config.toml
dataset = "acted Russian speech (Dusha)"
num_classes = 4
bias = "all"
drop_path = 0.1
momentum = 0.95
batch_size = 192
lr_schedule = "cosine_restarts"
warmup_steps = 580
Rows from block 2, named by matrix and row number. Rows with one number belong to one neuron. Each number is 500 + 25 x the weight over its row's rms, rounded and kept within 0 to 999. All counts start at 0. Numbers have three digits each. After the name is the row's rms in percent of the matrix's.
# fc1: MLP up (model.blocks.2.mlp.fc1.weight, 1024x256), inputs 0-127
# fc2: MLP down (model.blocks.2.mlp.fc2.weight, 256x1024, transposed), outputs 0-127
fc1.356 098:487536485545498554560505492550496489505488451498510486524488507463490539467459503461487486500483495527504505495520511424464526478506461484491482500522486480430513499498530538477487541477546532489507507488470494493454485502492531501514525526495527477515482522515484537506460529495489492499496480538443478507524492494539493470512465519493525481492504516466518501516502470497493491504496
fc1.357 103:459503506488503527560503523484499497502476489522473530444477501544508496501504519506498511535524485514486511493478506441470490497459451482449512525540484460488502510492456512446456480502525511519530502512481515494494516495530425467540513506449472503500512484498514484491487545511459502527550511513494531503550489500509508467495456502537484511527497478467520485528522484476503464498542
fc1.358 114:532497514497480500481474515486549488555501522507527505521510533471436480496511465518518494506494519480493521521539492511528502565462492464497500499490507543510477517445476492469498502563513488490445472482467505486449488514477478509473465502534504499494477521491527487484533525484529481456469521505516495500482513512435515489474519480484512500514459502509506453480496501507496478513507
fc1.359 082:532533533535475542486499501469516488508492491551513456513457522509483514484505514508491518535528498506518512516504499509484545515487539515508503469504484484464510448510522511490505469435505500515467507515542507522457537523587489529491487507544474497456476499489477474496471483517506520526504512501547498496529512481524507444514516490517508472553502473541449482532512514505541490568504
fc1.360 120:487451492488492508472518500486530514546474477473496484506532488529520524492493512516483502467507497531492496507538484496485509521516493477476500482465523503480521526498460509524490520519520508493492495522521489532505429497490465500478531479479534422465465510492531484514508498513462511507499506538475521437476531447492487488489475477503485542470508499480542503490481496483460508484505
fc1.361 095:529477484569456516484542458484506495517496567485490482503541509546478528478533504509476506531457517479514526503494498512510508516512509485528513529503514511491502564516525486484507493508490534442468510481486466520513560482479473485533490535501536501494505489458478538517500527481520503468528507459502486493481539508530536480505469514492512512450499502431500479474524505465525525535519
fc1.362 091:553498543513496478489508478489481514515494455528479524475439509501500562519481538513551504515476433525503500496492453491516529526485460539552529494512472506507478494529503511481466496490439533496531503470509528499477518489549520552460499507531469488500467492504500484536477480500481532485524502484500510487524490502503494492496491458518549456488500484437509503455523470509476487489480
fc1.363 089:472497512468490510527493531494496465536488470514561509478494518509501536549495498481499503517489477535495497528472540469468474466505499487490485517494476543486446522507515488489559544494443500433488516481467535499426522497484509471490502499519523506525479485497525443504519497522452459514493468474521498478482482493509459487523527535464487473561529558486460499501437549519497487501484
fc1.364 105:480498512487527495508513456494497503499488511490514529496497485527524505473494501499513470520521531496558500514464532519521472481424514493505533475480507504526511489511526497498483518470477486500517504506529541476483503501490498473532498506541486483516496471504495534506513493524474498518546464482446507506529538466496506522467516474481484512523528542505546475483476537492492499435516
fc1.365 096:457504515501485487507523474499568508521523540500465522498481549495520517500499540493502486451507501508471513473501544523518509496459510532514511484495466481485564484538517503499511481478485520486462511497480520514493473516501564476528482526464483478495522450512466485469561540477437492510497500444443496488462518535515576507483458535496501512496476499529481497492469462484511487494536
fc1.366 081:534515516554473517517465523522500513510491510535455506496538486480481553502487491524497557486466473498493454486496499472546496512517479485471483511505498518507515558483514471472493523520489483450512503537505498472497471506461487476525508436525513526520516550498488527475462491535504475506482465500487522459499489441471497453515500495519485506469455514528483480493501514475479471466490
fc1.367 111:478492506480493501448480510494545509470533514522550468478522504503507535484486547501546500534457480470504490462508525484473515504511543517469534488486478528481482523495494503498497490476535519494506491503517463473513512517507520554554480473477472512551512457535494536504505479528456497494515525473539496453499496502486498476520497499530495483543496544516510491509525494503474466512502
fc1.368 073:484501537527518505544511526477482500455506508514527527494460538489502503468517514481459480497495479484473509515510466502524496507501525449471485506539503469507535462448487527475511529541530515498554468517521517480512470512557455498472459506478513482521532491462507486488455480563521489507510476525483485508447496491484544510482474509522498515501501519519479495485524501536507507533548
fc1.369 105:528519470502465515520543492558463527475532488482528484504500563534499503504526520513470500465479508503469477479492509505451487498491535475489548488494487534464537467473496477502488444532512499485510471504490517484473510494536515511506523470504536466480498516431512497518466475507500482512481507524486513507481502517446470481518497477523498497455496488496467478495537502518503500516482
fc1.370 102:481496504502442484499519493503505506528532509523470508465480441498505538483453544514498522525528514470524555491476561529479508501505493478443483455485483486498468496511532507499533464495535507518491483500481502496538512519486476451498509524504521497510511436529523473444499490513479505506485500505475516497491494541495540508497481527480493505457538482522502525456471508492543454530512
fc1.371 099:498513513442453471513520531493516475477523476458521538480530483470473474493475483542524512493449510474455502509485506510476536539466532510495499484531475476507488568484504510525470511487494452525503492500529490517468519499543524447538498503533466507525448458476487517478548503508484472515555500485468477496522493484530516495536480436524481515520499521517496494516507533471472480480516
fc1.372 110:469499505531512480507487499499539498528454500535442498505537469487449512460478504471470468496533480487472495521517468511496507448512502501512538495485498491496535483478527498464494499517480471502542480459529508483541495530473419533469476532495522512495481493495538486494510537551486494497495507505503489510520497500508485494521448517471484487416480461478506515509510491476507495498500
fc1.373 095:454496478484471504521489527472483507537494476511519524507519509484537461448478475563497499509481533516453473496494571490464503473531474512520485502499485459540496550529507501486489480512469512518504519446470515533486493486515548491471462508524487498525486509491485536525474494528498558486471525510493495469485518489529475471484503519499469508503510538493500528497545509526479468486543
fc1.374 094:532522516514486520471574534479472539558493492465488481536519542567486513470511475479480519515466486494467518510514486461525488466490476518528468528487476492472511472482500524526461525487479538504506503520511505537476519506530505546491510515511526517496517530538519448474475480487508479518487533510511559490520478477457510475492499478433478487492495534539471496490528531502520463517506
fc1.375 113:503506522506494507509539535504505525497499498512483493485530486487496485482519499478462504523485485540530489483496464522504503472509536551485517459496471486494505491518521529516497498495488478530562504547461479484516500505503496517511489511496555512509442484495499500502504499537487470488485528501476488499491515477493467535518515514520468492505517530502474508449488524513472482471538
fc1.376 103:503507520484480500470472499477506508527464540498506499521534498466493469490501508550496509531495483491465471519449503480523473487534549523469540456473471443522521520510498532479460516518501448464456489525508522500480549506525500482531477504535519470512504545504525512520513479529472511523512509485485502477474502509481521471468496495490501500490484550465534474539512501454547518516477
fc1.377 098:482501543492499502486536520545478489549506486463476540510467452483493517467502489479536460480496483499524501512490519502503504492496499440500486464473486503485519509500535540456509515503565457490515497548474501489493514533558478466526500471509494512468530517485520483485465504511491523503531507482488498506533494532546556507547480519496552502479520464511439507494509494517503462505489
fc1.378 124:505537518455497504528498504556551491512483504546492502493465461482492533503528501492502486501513489506484549528492499504496515514464510488508465558504496492509499529509494487523471507491469493499472473526535484469504510462530472491490552502515514502558492476541507493504481502497499514497465485524470492415514507484444489531505500477498484478497459503507482515490501487437534475473471
fc1.379 101:493478502512526495476461492442545483494525462530504496543487511515498499513468493494501531482491524486546562504495542490515470453528476539495491516498474495516532500505501533510468496499491532449458490462508443486489522530487523560518493538473450478518483518515504471496445488511486524521520508481525487504474485516501503477515513518472527506517468528506507490509497513482530537533477
fc1.380 113:484525515487500533507473479544519498507502493496486489497512471510535471478450491559486465503505503505494504503480538467505460518507488530456481478496525496437525516512523509424505507509516478466449468530531525490436489491511504457507524488513510486499514511478474463481473461493505500436493518519522502535532515553519530509514547464498509494502519451490508513494506559521486474513458
fc1.381 107:519486524483507505514525523467506471528497479528479462503515512469495539498478483522533466454523517540477499507529556486517469509444469488491468493468503499496512469509516535491461488521495531525536491457529512452525489494536472504520505507519506506509456520495549508474492476503485455505507492524542493511520497471513514495497497515536498479500497518503499514482493526451516511478456
fc1.382 116:484518456533482495467478504504559507489507476519465450506518476515519495520495489484514526485490474513500468482509492507473499474509490528516502481500494491486470443513451499551481518498497513502490488488482517494477486531518532504500477491482470491460487498491498521491528498490539478486495486514485517483449509496476501508462461486553459486501504466509528571487524483477472481482551
fc1.383 103:475521533489463526461481486496536489505512499469506470535498506452507474506507496508540482481472469514460538542472504522479542476550488479459524495497486523479518475482483496487504475526536471493505537500497476478504509463514518517513506489512541521461496518519509531516499431507488504511519528527488502456501514477528489464495480523442516457481509485497484488510520507503510490546497
fc1.384 105:486473548487475502529477512486485482507518484504469505532538477472497501498483484480515517523508484542532532538555488506477525479515495479521456560462516458507499448510536530503513536463484438491513507525463523490495455519506516539480501488504471505463530538531492530495525501468499442497507498456489529487529466482507529516495502489517485527460518524519525520499487490515457485490524
fc1.385 099:471486503494538513506496511487514492513503476498522526501496476521547516494472478506518500493525488536504502499511473448521530475516487502461523481491500466501487525488537491491492495516528525474512479474532494513514501507499499496448520503460523476443472471459500496494508480524482502496524532548512484516514516520507477530490508512499532471522468545529561506522498475466557531499516
fc1.386 094:533451472489489500524467500503493501463472483489547547515537555481502461456594502511531507510493520528500518515499462492553450514496493484494492445499567517518493510462457524514501524506502469506505506494479510526480509534484507486495504523525478504468484500486456479475477466507511483475525504487487505472515478526500480493493477489535506494489524485512503509505473484513528525530522
fc1.387 103:512474515488517554472517465477436520532480447495483488499475553539452477493521487490517547509464509472489479515496506502505527494496491508536501530505497510497452474494476510525521510452520499477461449526508491519480481523514498515504484532491491515497526479480523468463506497499477565550497518528478460523501505535471495514513503509500517456519520514497533534464450488478472487518497
fc1.388 100:514472519487495514499506546502518467494468515508541536460474518516484500457473479513555538500469503503523504471516533495522518499529493497554463474537468474524428532484521485474446486519508490494543482471455516470490458483473539482479537519504499497500495477496457514487472498462503495508510499477534521488506517514481486494512511503487479525474482478522463513522519481503471518492494
fc1.389 092:519521487553503503438476507491494504482528531459503502480501461513535502465515499462495535458527555499495474477497506479441493519468526560511494525524489498519456531495465519500469477478495488486499500471489435486496515472510471486572446458459493513506480498472507535504459507524498426514510526509546483519487486533534501449497535462502511456497513476481455508530482491489510492533517
fc1.390 110:498497450450499488516493509525463489555500505535495476478502516477498477477476501464529514452516519547516463483465496508513520528528480505503520493517509489505523536463444493526499549561489477486478545494492531490492493524483530494499509500466546528496528467538525538522515483521510491488475486516483492517536462480465472493498454458456459486474511452484475445510529498516510469495525
fc1.391 099:507494517520485532476484515518470506515511488496510492461524522472517516484499541461516496516485508506471502518458521495515484534462460513511498519474511506505526523526482523517494533491494518467508529483466499503436542521469484488477467478503496498516497488479499473448501448503461481470462517460519447482496510516504516470485468501491524495506496529471519425495549550513537508517480
fc1.392 088:510482507521532523512509505463519445514498494512514501486522476517539502493531517458505489483504472492455504465535502489518495470471543452507441488509468503527443462542544457536525485514457492493513457477463450493534527449498500490482529507475505493478520517499500491516538496497492492481502540537491486469475493518519476515460495506489510523498488482537476498498492509494494489487552
fc1.393 086:469499542495521527501510479507504520473501471544518533493480576537497490463499492490482505544486494479474544516507497509480497503446474444484469481460477549485484538482477532500518505494506505531478530503499489502485495498471525493536491504498475506494544488519522520497521487462495515522558487522511519469518508509516470534501552478548519481526460469484485544490510445488464470484461
fc1.394 098:528461478476496483480461506481509486465494525467472515477496548519512492487478519468461517495512486534501481524478448432530555488462504500462466455474515501491510502494508534508490487478501511486464511529522483516482553476560495506528487526502492524510517449495461515515536494527477521492482533506456474483465512551478511485500471491509503510521509516527443524479463497474506465506481
fc1.395 082:505500501512461495535501535472521481480472470511527478492479442497539500509483515509484550530534501550479522540473482505487471546473480502467497516504519512482477520556456515489483535503502461476499500509475438523489502530450503482511528505460494532518484511441483531518491509467491525466514524495458511489498502495511504478515531516507511452478507514508500526463528492541496547499517
fc1.396 082:460509526544494507483488500508565499481494496504487510487478464531438543471467513505486471537507512470495486494525536525521500456508519507499481493504491462518506524472497500502497501477522485474506510521510477540448472523504483478457473512516503493519478452488487525488504449498531532524518490506482550552488543529497506473502505522487490489514512487493488476505525519560483450472447
fc1.397 093:451460511491502500484503476491514529502493519507526531463490497465497462558540475521515495474527496544481534479474489506510494498481489482457469512468456521491479462479492510485513531560537487492520494462505468524498550521518510495507499470470480515473457507468532494494523543507479467504520457505479476462498520524495458524548527528515528497454534549490504475524499554473474497510514
fc1.398 112:502495479495484519479461522514555498492495523461494507519481534501499498466534490504480532529492519512488492505523512519481533510469537480479513536499487484514508507519488512493550495505500516494547532475444499501483524500467497482515505484504499448528504464485509526482528477490503504508507525521492436501484483509500504515456511499539450539471530542524530458497519497487517498559473
fc1.399 117:509482529511494488507522491490499511495551481498505512531544499508527548500476504533510480494525496509575524484518464502524485530487490497494503467482483507542499449459546539466529527502537471516491443492505495495493493569509516505501524523521520485484529512474480499488552517486505516522552517500485500495493480497546522522503463487480521494519538492488523506501465468488523479489545
fc1.400 095:535500507497518484515458503469508530475494520492503540497526521456500489429452473513465518446530488522487544524497508499473509503480441476488496466524453528508481490489511519481499465475527479528474497482497559503483552473483549529545460467526447503467492516517493484508479522543491475508524506453465510527503499505472515522498533509504504514516469492520502505506475476492552481508522
fc1.401 107:454479497470519496504470505512506481484498489519510498527483494524525525508473543516517498546456538550511510452522484518546510511521476473476469493502507470476482487461491519548500499468471501528519515501509493492489471537502500466480465470513504469510500484494470516503459476506538544532498513495516504522530498550491515505548506499512499467495468526500469491498497483476497478508467
fc1.402 089:491539499502506501470505548487557555500491465502499511508498518486501514475500500493469543506447505496525481485528476476577433497555493505544512475533484465555464500520510545478533497518475479471517517486507479532510545498498518499520475534463530504500511496545472524537466546456464507445557504511493469488493505476525492476487533487510510481516485505476505487459484450495486508500512
fc1.403 081:489531512528528474499489501515540547522521496516507451475547506504540507455518485508499481499520473531518500535443527520510490477497494481504515499541527511489460556519484516488440483534533493479514465539533497483475526539552508514508461530491552479484518481481501469506517497501489505529489547470496480490476480491499495486557489467486501543554482514501506489482546544539512453492502
fc1.404 127:492441472500498504476498517509466501467483474464489471500481547494505519522482502507507498505541495451499513481491483465529496474506463483511455473432486489484502505523462524503497488485545489498490483474495509527519434505510466483505467522542496503487494501445517468486498502481468434485493504499498459501508523516520486561526545470475502487504516490473500536489487533501478480497477
fc1.405 047:531485493502509531539513506507501523545529534487515456530534458476532477470452483515457515471479468483472515565494526510497492504465498503477480492438504474516493518494478501498503526498492549517484471504482510468497492460520521508539444520515499479487540515503483474486544511541522519517523529554474529509499474494528460492494523440503484528464536519545515464479465510517436518518487
fc1.406 096:489514479486512467469497504487514460547509482532497480512462549538477489483482532530528513506481521506462474554502521491520489518472512477497507490523495495465478480475470487567485520479501516488478486506523490518507495491528500482484460509491506493489417486514495544545513477543506480499503438499493529458479466468462491502478497528464525503500545532499531495501477481520513437484471
fc1.407 110:443517524493504507531477528478467484487505525488543499505550531487558480553498521505521500468491490501474503489537483459512492494485536512501503516508522539477492488468469491508478484503459514481524481515505507476481555467520485475540496535444507449507494531487432487521540501488501499545463488450418503547510508552500525542510511481531473490510469516471504494498525510510468524510476
fc2.356 104:499490505499476530491479499487564511477501523490466509531479508461459470530461487514484517479490472480448496505505491526502508520478530546517503473510504477531514508495513531552522520470533508508453526502485510495488484464478448500507506490525521465473509508493489476456488479461484478465453481546485509511503520470509467464494497489521502544512508445523524499531493496478491490505543
fc2.357 100:528453505471506531481511468491534536516486487510539473498490493522502526530479470553471445509509484526471513489490517514451486465492505488517491479489489464507499526542561547499515490474519484473507455520496480514478487476537546523458474516532489535487487481494467500514503483467520501485501553491458491527508454478486501445428516451514522505467482517472491532475496488512515508497491
fc2.358 120:459472446510488510456465587466512515526471529505506504550434525487478502449500522468501475529529504487490523503494502489481494461501515470486522513493509469522496487494502512514509513488518492490516493447522467476491539464486469488540486477452515507479520468537508494503466518484480509513484487572496457557458508488493539490514504491522490521506498548491465516499530516532478493573507
fc2.359 077:472481436494518475494554500528491490502482514488486501498482519495509494522506503527529495563476527493511477497481463513461531505502521535444496509472487480513487493532528552496479485495496473523508522517539531463532525489480462512516503485479545488490488478495466488547502490514529483508470488484503501480514548517499492419502536486500491462508465493455488517541549506532444516483518
fc2.360 124:500513512466484490508495499510494513467542478446484464493569496497461457496463535509479505515504514500512520464457498469551520511501484518480460479495516532522548541509469503489462486527518478514500481490504460534518475501497556491475502464507461465523515518498472541542508477470484516490492488535538544484546486486518519448518483527486478531514451458495507475513492497503508468488494
fc2.361 100:519496524492523478457516521483488473558508463519499497505497477434474511506478475450501526483487454499526485454533525506537493521513510512516460479468521496483512511533481489486558473474473480527499501514494515505516523487494538546489492515494516526553448506511513507466466545442486489497481494498535481479552529492561509522492528468511492520504442517498508487476479498479503475491483
fc2.362 086:461535520531501550506476526464524480477525508485506504466476510539507522507489490514509529436535482486502521532470535527508462497523506453493475497522459468466506462534505529509471523464484487503498492485552496489506497495496542524548527477513471508491496431533506531487433503503505476496534466491508492529478547529515491475517503489464466521485489476543510498482502516507534521531555
fc2.363 097:538500466510503493464489500540517517464504476465507510556505571511464518509503499492465463490457486523454530501516506482474490499484467505483534448506528502518486475533503464513477479528489460561480504535495517492483514526487496510517467531514503494493481479526498539531490487461510490475538499471498516444488491478504492541466514527533493480475443497509479495505475487492508505483511
fc2.364 107:503489489516480503482429535479493508520464467524461491497496517514513499489460496476534550524501520476509477492534525498534518462507525489519517551539546503490508502493529496457486538516504528490498475496540498488501486450480488471481515522470502549509473486542501500516545476460474480505504459496507497505506514502513504466462526543468521488490494518515530517491463552505507542543526
fc2.365 101:487500512446468453523523519497503485504457515528500498479493517478503480481493469437429530488462499493515493463496484494528527500500537508512511500535499488491522493504484470518536518448553465466443480498547481481513513519540492476493470508535491516490502498488531524508484522521526483493508514556493518500497500486538535522509476503515509492476484470501535518473516509458456493529488
fc2.366 085:463473498496533519553480541462531520476526448567501544508497519476479491478520495490488448505471470484496510496486503531508504529504502512519500480482482486503547489497504538511482497523502512484525548471500530507502508476487524500489498509486523535524477496512501501491535537457465517474467453505468515481453488507505483492514491487497519494475517510530545506509476526554585495532512
fc2.367 106:526508496518501479504502545452501494499462551513497529531484505512567537492527497534525536493516462480502534476514539496463511494529509526492483459522508489470516449490547543491483489429527524492501489512503472520505493502476498499502534485487518514457477479497447533457500482504508492491506557499474451454501512478507497530485423491547500484534495520499465492498490460551518470478506
fc2.368 077:588509501504525485471512511494472463502521485527510473519457493489531466536509516551506540493520508521480497456511521512465527492516453498511549527492485480532541510535482473488493480500494482527475520476515458517479515497504486507522463503499502488518484488511475487537481475459505517497482506520519454500497557484474473500476512519520530500532453472522499513562498515531493517476521
fc2.369 097:510416450473537509481495479531469514520519559529521522519490507517494494506489503495532512536532526485513505455530505536513492509533492491538485481517492450529501509520509522495508468508518488499476473548491494502456542496513486507466510489423511539467508485494459505539495494469531489498511506541501492476513516504477510501502485530468502523480490494516505475527542518497509493490501
fc2.370 102:509496478472501526509508527508495518493474502495462518450493500508497489499489486498449543518468486535503497464503534473528494471442541519549486489478508497511545505476483500482506483497481474517481530480488482519515491528520428514495490498433494494534473520523526501498480489506498455475543518495486538543491491527454469430465457482503501547432521487549495504496470542502487493494461
fc2.371 104:537462559479501482510475470505513552526477472532508479544494502468520503474516480519475486467488448498505519477486508508482525482452505512481456441477511477480479526483515497509487492496492476498465485532491490486513470510474507501514545506503487474517494513496491520497502537515501525472525495476493528498492463529524537531492503472508486525528540493510478507513488514477553490471514
fc2.372 104:523467466480525472466512491529524510497546501526516521518444456525480472494481517485519517480536462513495487490526515509496527463502508492530483509496496522529551480480551520450496512526490475496520494506511519515500518474512561518519544485473535502535481522535493531479525501470475485505530518543474552465494507484499499536520473514537530523486491497534512457525513471496465522472500
fc2.373 090:509546532503503570478494484505569510524558457518506473470511512486512511534507522534489493505485528504516465444502495453498480470504511575509471520482503512493506506506463526505509531499528492525512510513511522487515477485481537466479485496542530477485476539465470485517563513478477494494500461564556510517489509495511489468509523489480514513498493482499497518480472481454524505469505
fc2.374 096:540507516485488471472462474478497551516537528499481509544470483520510501484490499473548454499490482449491472521555507480519480507420480480531502507494523440494507502487495483462493516483475493510565494518517486502494502492464514475518482510498546517512502497503488561511533504513493471491501490490479522521480485534535481475494499482500491478535529506534504502557487451507506497516516
fc2.375 100:483532500545530466499520508513505545512538503478467469495450498532523518477490514518533497525515493500483512477478523507494506522475513509474500495552477497506498527521447500472506541550497514499503514514525555496539472506514478540463508501504473485490505504515453478456514517499487533492538556501536491518464464492483551474507484469494490509532473506526509514495486456567516512443525
fc2.376 099:435517524500540492504530536532506525515502504476493507504522481506477491507477519486467526496477491477454508478490473499457496527515472511484470511502502515506473516531518465473486510523495475500529539505482476492480477510549489481512496495534470481464511514526520513479488528483472486531467537506488517462456444504520495500499466437506515476477498493521507497518533511491492498479535
fc2.377 107:518519450492488487482520500491513503498533521468462468498489502482500520455506458512518481495477517480462516536542524527504488446483530464523484522473509453500537530490524533497536496516478531470502487480483535493505513509526480488516507475541523463484456483494556501501490427532447505513516501458492473508482445533512499539478495504518522487487466503532492462526485514507544506508501
fc2.378 110:549499473499499491462495484474490484541470500518522524545481499487406485549519472521538533504490513533563496560508523487513505488474484505522497478507491513494530468510500501500486515483509455508503481503506538453530492524522532494491548520503476547498465512522492511485456432501521514568482507490525479469485447538515498547481501502515503499518488491504515513463504476518495522479492
fc2.379 112:480518493522450495475523477477524510519490515482494505482484504495483481524507477516455525519517488498526506506507468472525488501536518515478518496479521486520491498537505517478464500541486483499475554481472489484498474511515496468483448456509485490516511509503471533454477523462527516535445531458525512493520570471499468518512498491486505497522498485472500471515473516513490513513511
fc2.380 108:503452477458510508497518458517475500442517519497453466488463518500466503505492476465530513474475534547506506492504484525507474483512520490508563512513510505518524504467486573510488496502493526512506493514524478506468507514524502488436509447514526514493506479509538503445474500483475489522478458478471480488493474482494480450488482502476492537501489541522506498502482537502484521503527
fc2.381 103:493542487478502481543518497508517472518493489516513494499495503511501492535487443506481511525533473466524472517480458531499511497471513502506511531536490500476527482502499540489490508505495483529523512502499489505493485533503480458521543490509470517521508496516517512489466576510507479516541521492494503485483502486558511510502484495469519512549506457474499501475531528513503452587498
fc2.382 111:496505506509526531517454484506496479502552438499465485510517513495511501505524458481480510441488538481510540496480485491506524497459532533475531473510499499485504520489509513532497501515508498467528500535474481503530486463557472531500480502517493470529504465494490506495480461489502445536507507475529481531497450507541520435454511496459439487483491481495509488475489535541495499469519
fc2.383 101:497463468471496517559546509486519534454484495524488520477495479452465511521443508502498540484538486524511460501524486497504528530501502490492451493492471488530480484495465525526478522522503516473463508493477504504497457481509488501525499464532518473489504532545490502447538483514514482496537477451525459464498457470510485496506478492511501521504489521483462471463486469502513508487514
fc2.384 109:452501503503488482463509526490525540540501506499506506557516505517525512428522499487514472493498483541531529507503476487502466541497491523509517520485491533493452490489553455484475496484508509492468491458552457474458535482472447475522498494459524507460520523478514511467478540485495494516527497542487514485524473506521509501479574491451486529562485484516493525493493533508554563534521
fc2.385 089:536519461481529495512448530464457508476500502515473504531473510488535553550509509498483454490496448508484495522470494487516519512464509525487493463502502513497503496552462495518501482476518499540502540528454509490506478511514471538487487543521470507546470523500499494477495494481502495530474492509521494527485469465478467510464528526478503457491452482475475514500480527541532462490477
fc2.386 094:530516514511516518499498534507537522486515548487536480519484500472509492463488521488497519535495523485530433523504477532476526506505470500541490492514489537428465472502470498536461470494504525461481500533492474468512478492464462510512499524477509474536505534478516504470480524541472484502507494523550553514446511477506516552504552507455456550454490557491515506472516514552531479487511
fc2.387 110:515528474530445484522480493495478486493491493501509468526464480498532472473510534464504477502442543456488470523517530446507480474482498480523494476544481468522458549479492479493462489493455468564504501493487513506500483496496496521539483465485504496517543511479473512520526494540459510525561489471488464489471532480483537498460514484491490483516502478500500474470515465446453498491524
fc2.388 107:514539486473508488502478462558498577494497531522493537449477499487427494504534514521450519472492494480493482485504499526502439513523529457481431525480471512514522469501551542475516516490482512496485487519515495467502506518505526486511484480502482500493495536495554531520517499478480439490472496541452499528505512499499499495493507506515522475519524481458513495461505517504538516569486
fc2.389 091:505531489519497505540511472508464510520447488531480513517476482487534505474481522482513512527499464509507490525469484479526480503438487477484501532447533448493484486499490487561470525495487501469465467473525518516452515495516529499480487497481508507488489500511520512505513516456546540471522495484511471525542529473533498532511478472489494522521455488568431502574459488503448535475465
fc2.390 117:491466484512462533471476438495504556428499490511499460515467503483498503509490520510499477552506507515500500488506526481494530561506484494514486490481513533546505488527501499490516518516517507508562472527488447496470462501491514503531499531511527517491477503506480493486475530530528459495497471484550546539493504484484515441495460525510483501521496537514500490472551500500504525484494
fc2.391 098:491520467535497490520495484540511490525503506496502510519505433512477530515486472477515499519528482545489495498487514488502511497473485449489502556477459502498489503505515498517565499504501478441523502518510456483552497499509536523513505476497552502485502515507527447504491449445516509498499527526499489493497486499506467565518497466502532530486496472521517508545494461509518502474497
fc2.392 088:469451476477500427518497499483506478534518507548508531491513488512472511483530513478512508475507499524529514489522489495476514499474508525512502507535495507487505497471511524519478530521455536497530467482533521434503502499507471493496443485497534478489495487504484451504517524540520428465516485488469481511493484524461480492503533469490490472520524491499490511468518449442535560535514
fc2.393 085:505478529496472467503463513515490553510467491495500489492504511537448505524501488513501519479497472551523490504486516485544469523480479511510458541497467455527481502481541475520502552445487486466521481533497510491502507500544469483503543459487505488501491511513493514489477478458506513519499484476485447463475513514508467544495523538516479516519522535533494521454559488507560512501514
fc2.394 098:488558468510517491491538490522492481482531493527519514489516480496505560526528509488490507548520487500526509490479530466523549483497489512510463513549494532474499558494452503517514493461495476503498484505492533530477514511489513568477499467543465501491524522483507491482479477502516500505532528501469504552521525480494527488482512485507489469516474525491534474498505499478465524486488
fc2.395 088:496531513491512573529484499525500465533503479474494502497455487467526481516526508511506493507514477478468518482498534518478514476516500536548542475502499505499508515528481534549490496524504480497513518527528505515505481486482505501468483540468467515487527540505493465451495502517492492470512540501478465526492519509541518461514533482507467565511465498529521503525469480516501457516499
fc2.396 081:510465532491471478500501474498476467526460502481469528464496501514516498489492481521528507483531480477467492496541500503463497496515482507513493471519493504497501498517514509500463556518503471538494525468500489516481509494447496487510505505494522482505453498446499522485544485496492468518491481504477505438489484511506458493460487504526519496551489507536514509485530496504471522504532
fc2.397 095:489492459507502521464510519490550490519483523483484448512507499494456498487515449471482468519497496499499470481464499469536531485489502505503533473497515466509507484540517459523514475519489490516518490510511526494506509471503501491504527488523525505481525537507475529497474497466511522478463517504524503492515507502500489521469489503450525463467492514447542513493474497541499509498463
fc2.398 112:477482517486547485536474503526493494476500519469524507485513494509468478514512487510487518474516539534548507481533469471524505495508530560530500486495521519500474513492510478548492493486462501517533483541522523482486520492536528511520502524520495531474506524444512527529483509524522528528466506502473490502494515484509484540463547562520470496491517492489522502439491506485523557483520
fc2.399 129:493530499491510519465469495541516505460495462510496462467528545495482513485515487506528533474466491502493542507504483493512504525474497530473500479511510494452488497484479452468516474537468494448483540483529518485532529506498516528510490502488536526497473487487565461499511543479519480494517453486523490533483480501532496555516519452509505495474518491547472515491458508490463517524434
fc2.400 094:493473497471528549458494497505557479550499515490479482512545506491506512517480482506518490526505497538496485520467482523506548452495482481498484472538514522488488452446484461527487566489500487519510501451462537506508524500521513542503525500475456501520511512470524516494444526522504501475490498497527493502481511526451508455456489504503504486518518487512565450490479510464494486489485
fc2.401 118:518514524502474523490555494512513479519508591513525487486468540456507500509521503502490500495525531513522485552502519532517522540455473483509485504496495522481495524532547503490510495480522520500454475506488473499494487482474526533559509487470508490505495523493484510498520545533490511504489470503493486462494449455524515494470488473496479521490512489510450448497454515453525473510468
fc2.402 085:489474534538469492488534550549492493529479499515509541509477500518462504522488475511552522495510516480489506493484524502540462510469509487451476505529499507495488542512511488509491518475481469500504517519516501450514486529527525512477505497508482470472466527523536501499515517517470546519497517515500528492500496454521447422518516453467490517470526529550516479488518473469509507536512
fc2.403 086:511497479490483462511484476508524473507521503491451462535494476464477560474539513471460474494475500521479509489512517525509468494471499519515513464484494546494503510481526487520501532501502533485481472472446475502541499564528524521512518493487505475495503488529498476515502514512509529542492469450502468504502498450512496503500446533501465512533488487471498461491508501471465492466513
fc2.404 118:511535490500509490463495501498501491484458500468505485505496494529506460505536464540478525560502487498497515506501566532534502495499487491484478505515515490474481489491502516475458465512526477490481492534490500476550519507506485499460513437528515511521532482532540526514517541475514455449512483485444497475503519523532482470533531545491541518536485525498496506544487492525470564498465
fc2.405 043:488469523503516492512519510529468461513491485515479523482506458559459493506467494469507552485512471510504542521462462501501509483481466516496495466486538504553529524502528500446470565526486469527475500456550537500500544451446484481524517523516526522486475513538491513483467498459488507486528502520512482484486488537534511503458504527523500577517505499502515533475513505493552499520480
fc2.406 095:509482484475511489495457498539518525512474499490455503521482500460514493497486490494454525480494473486457490518496527505515441462526506492452502474553544514507483438508508497477467480464489478507462466514489499524487455508494533479479502512539521491473502503487523505493476517541516502536514535525484478482490490503473499519542472545506472473490536521503505479508477508522478488505453
fc2.407 107:530469481445462525499552520504508496499504516434501523528500543494563461488488507514549475503482534521503494514526489489486486485502513499501525486458484498524529511530498513475483495478491437472493508527478516467515523521502538514493522543533483525521488483519506519496465524500483508537544519509499542524509509526471499520490487533517504533463477455544528525500456475486552518501490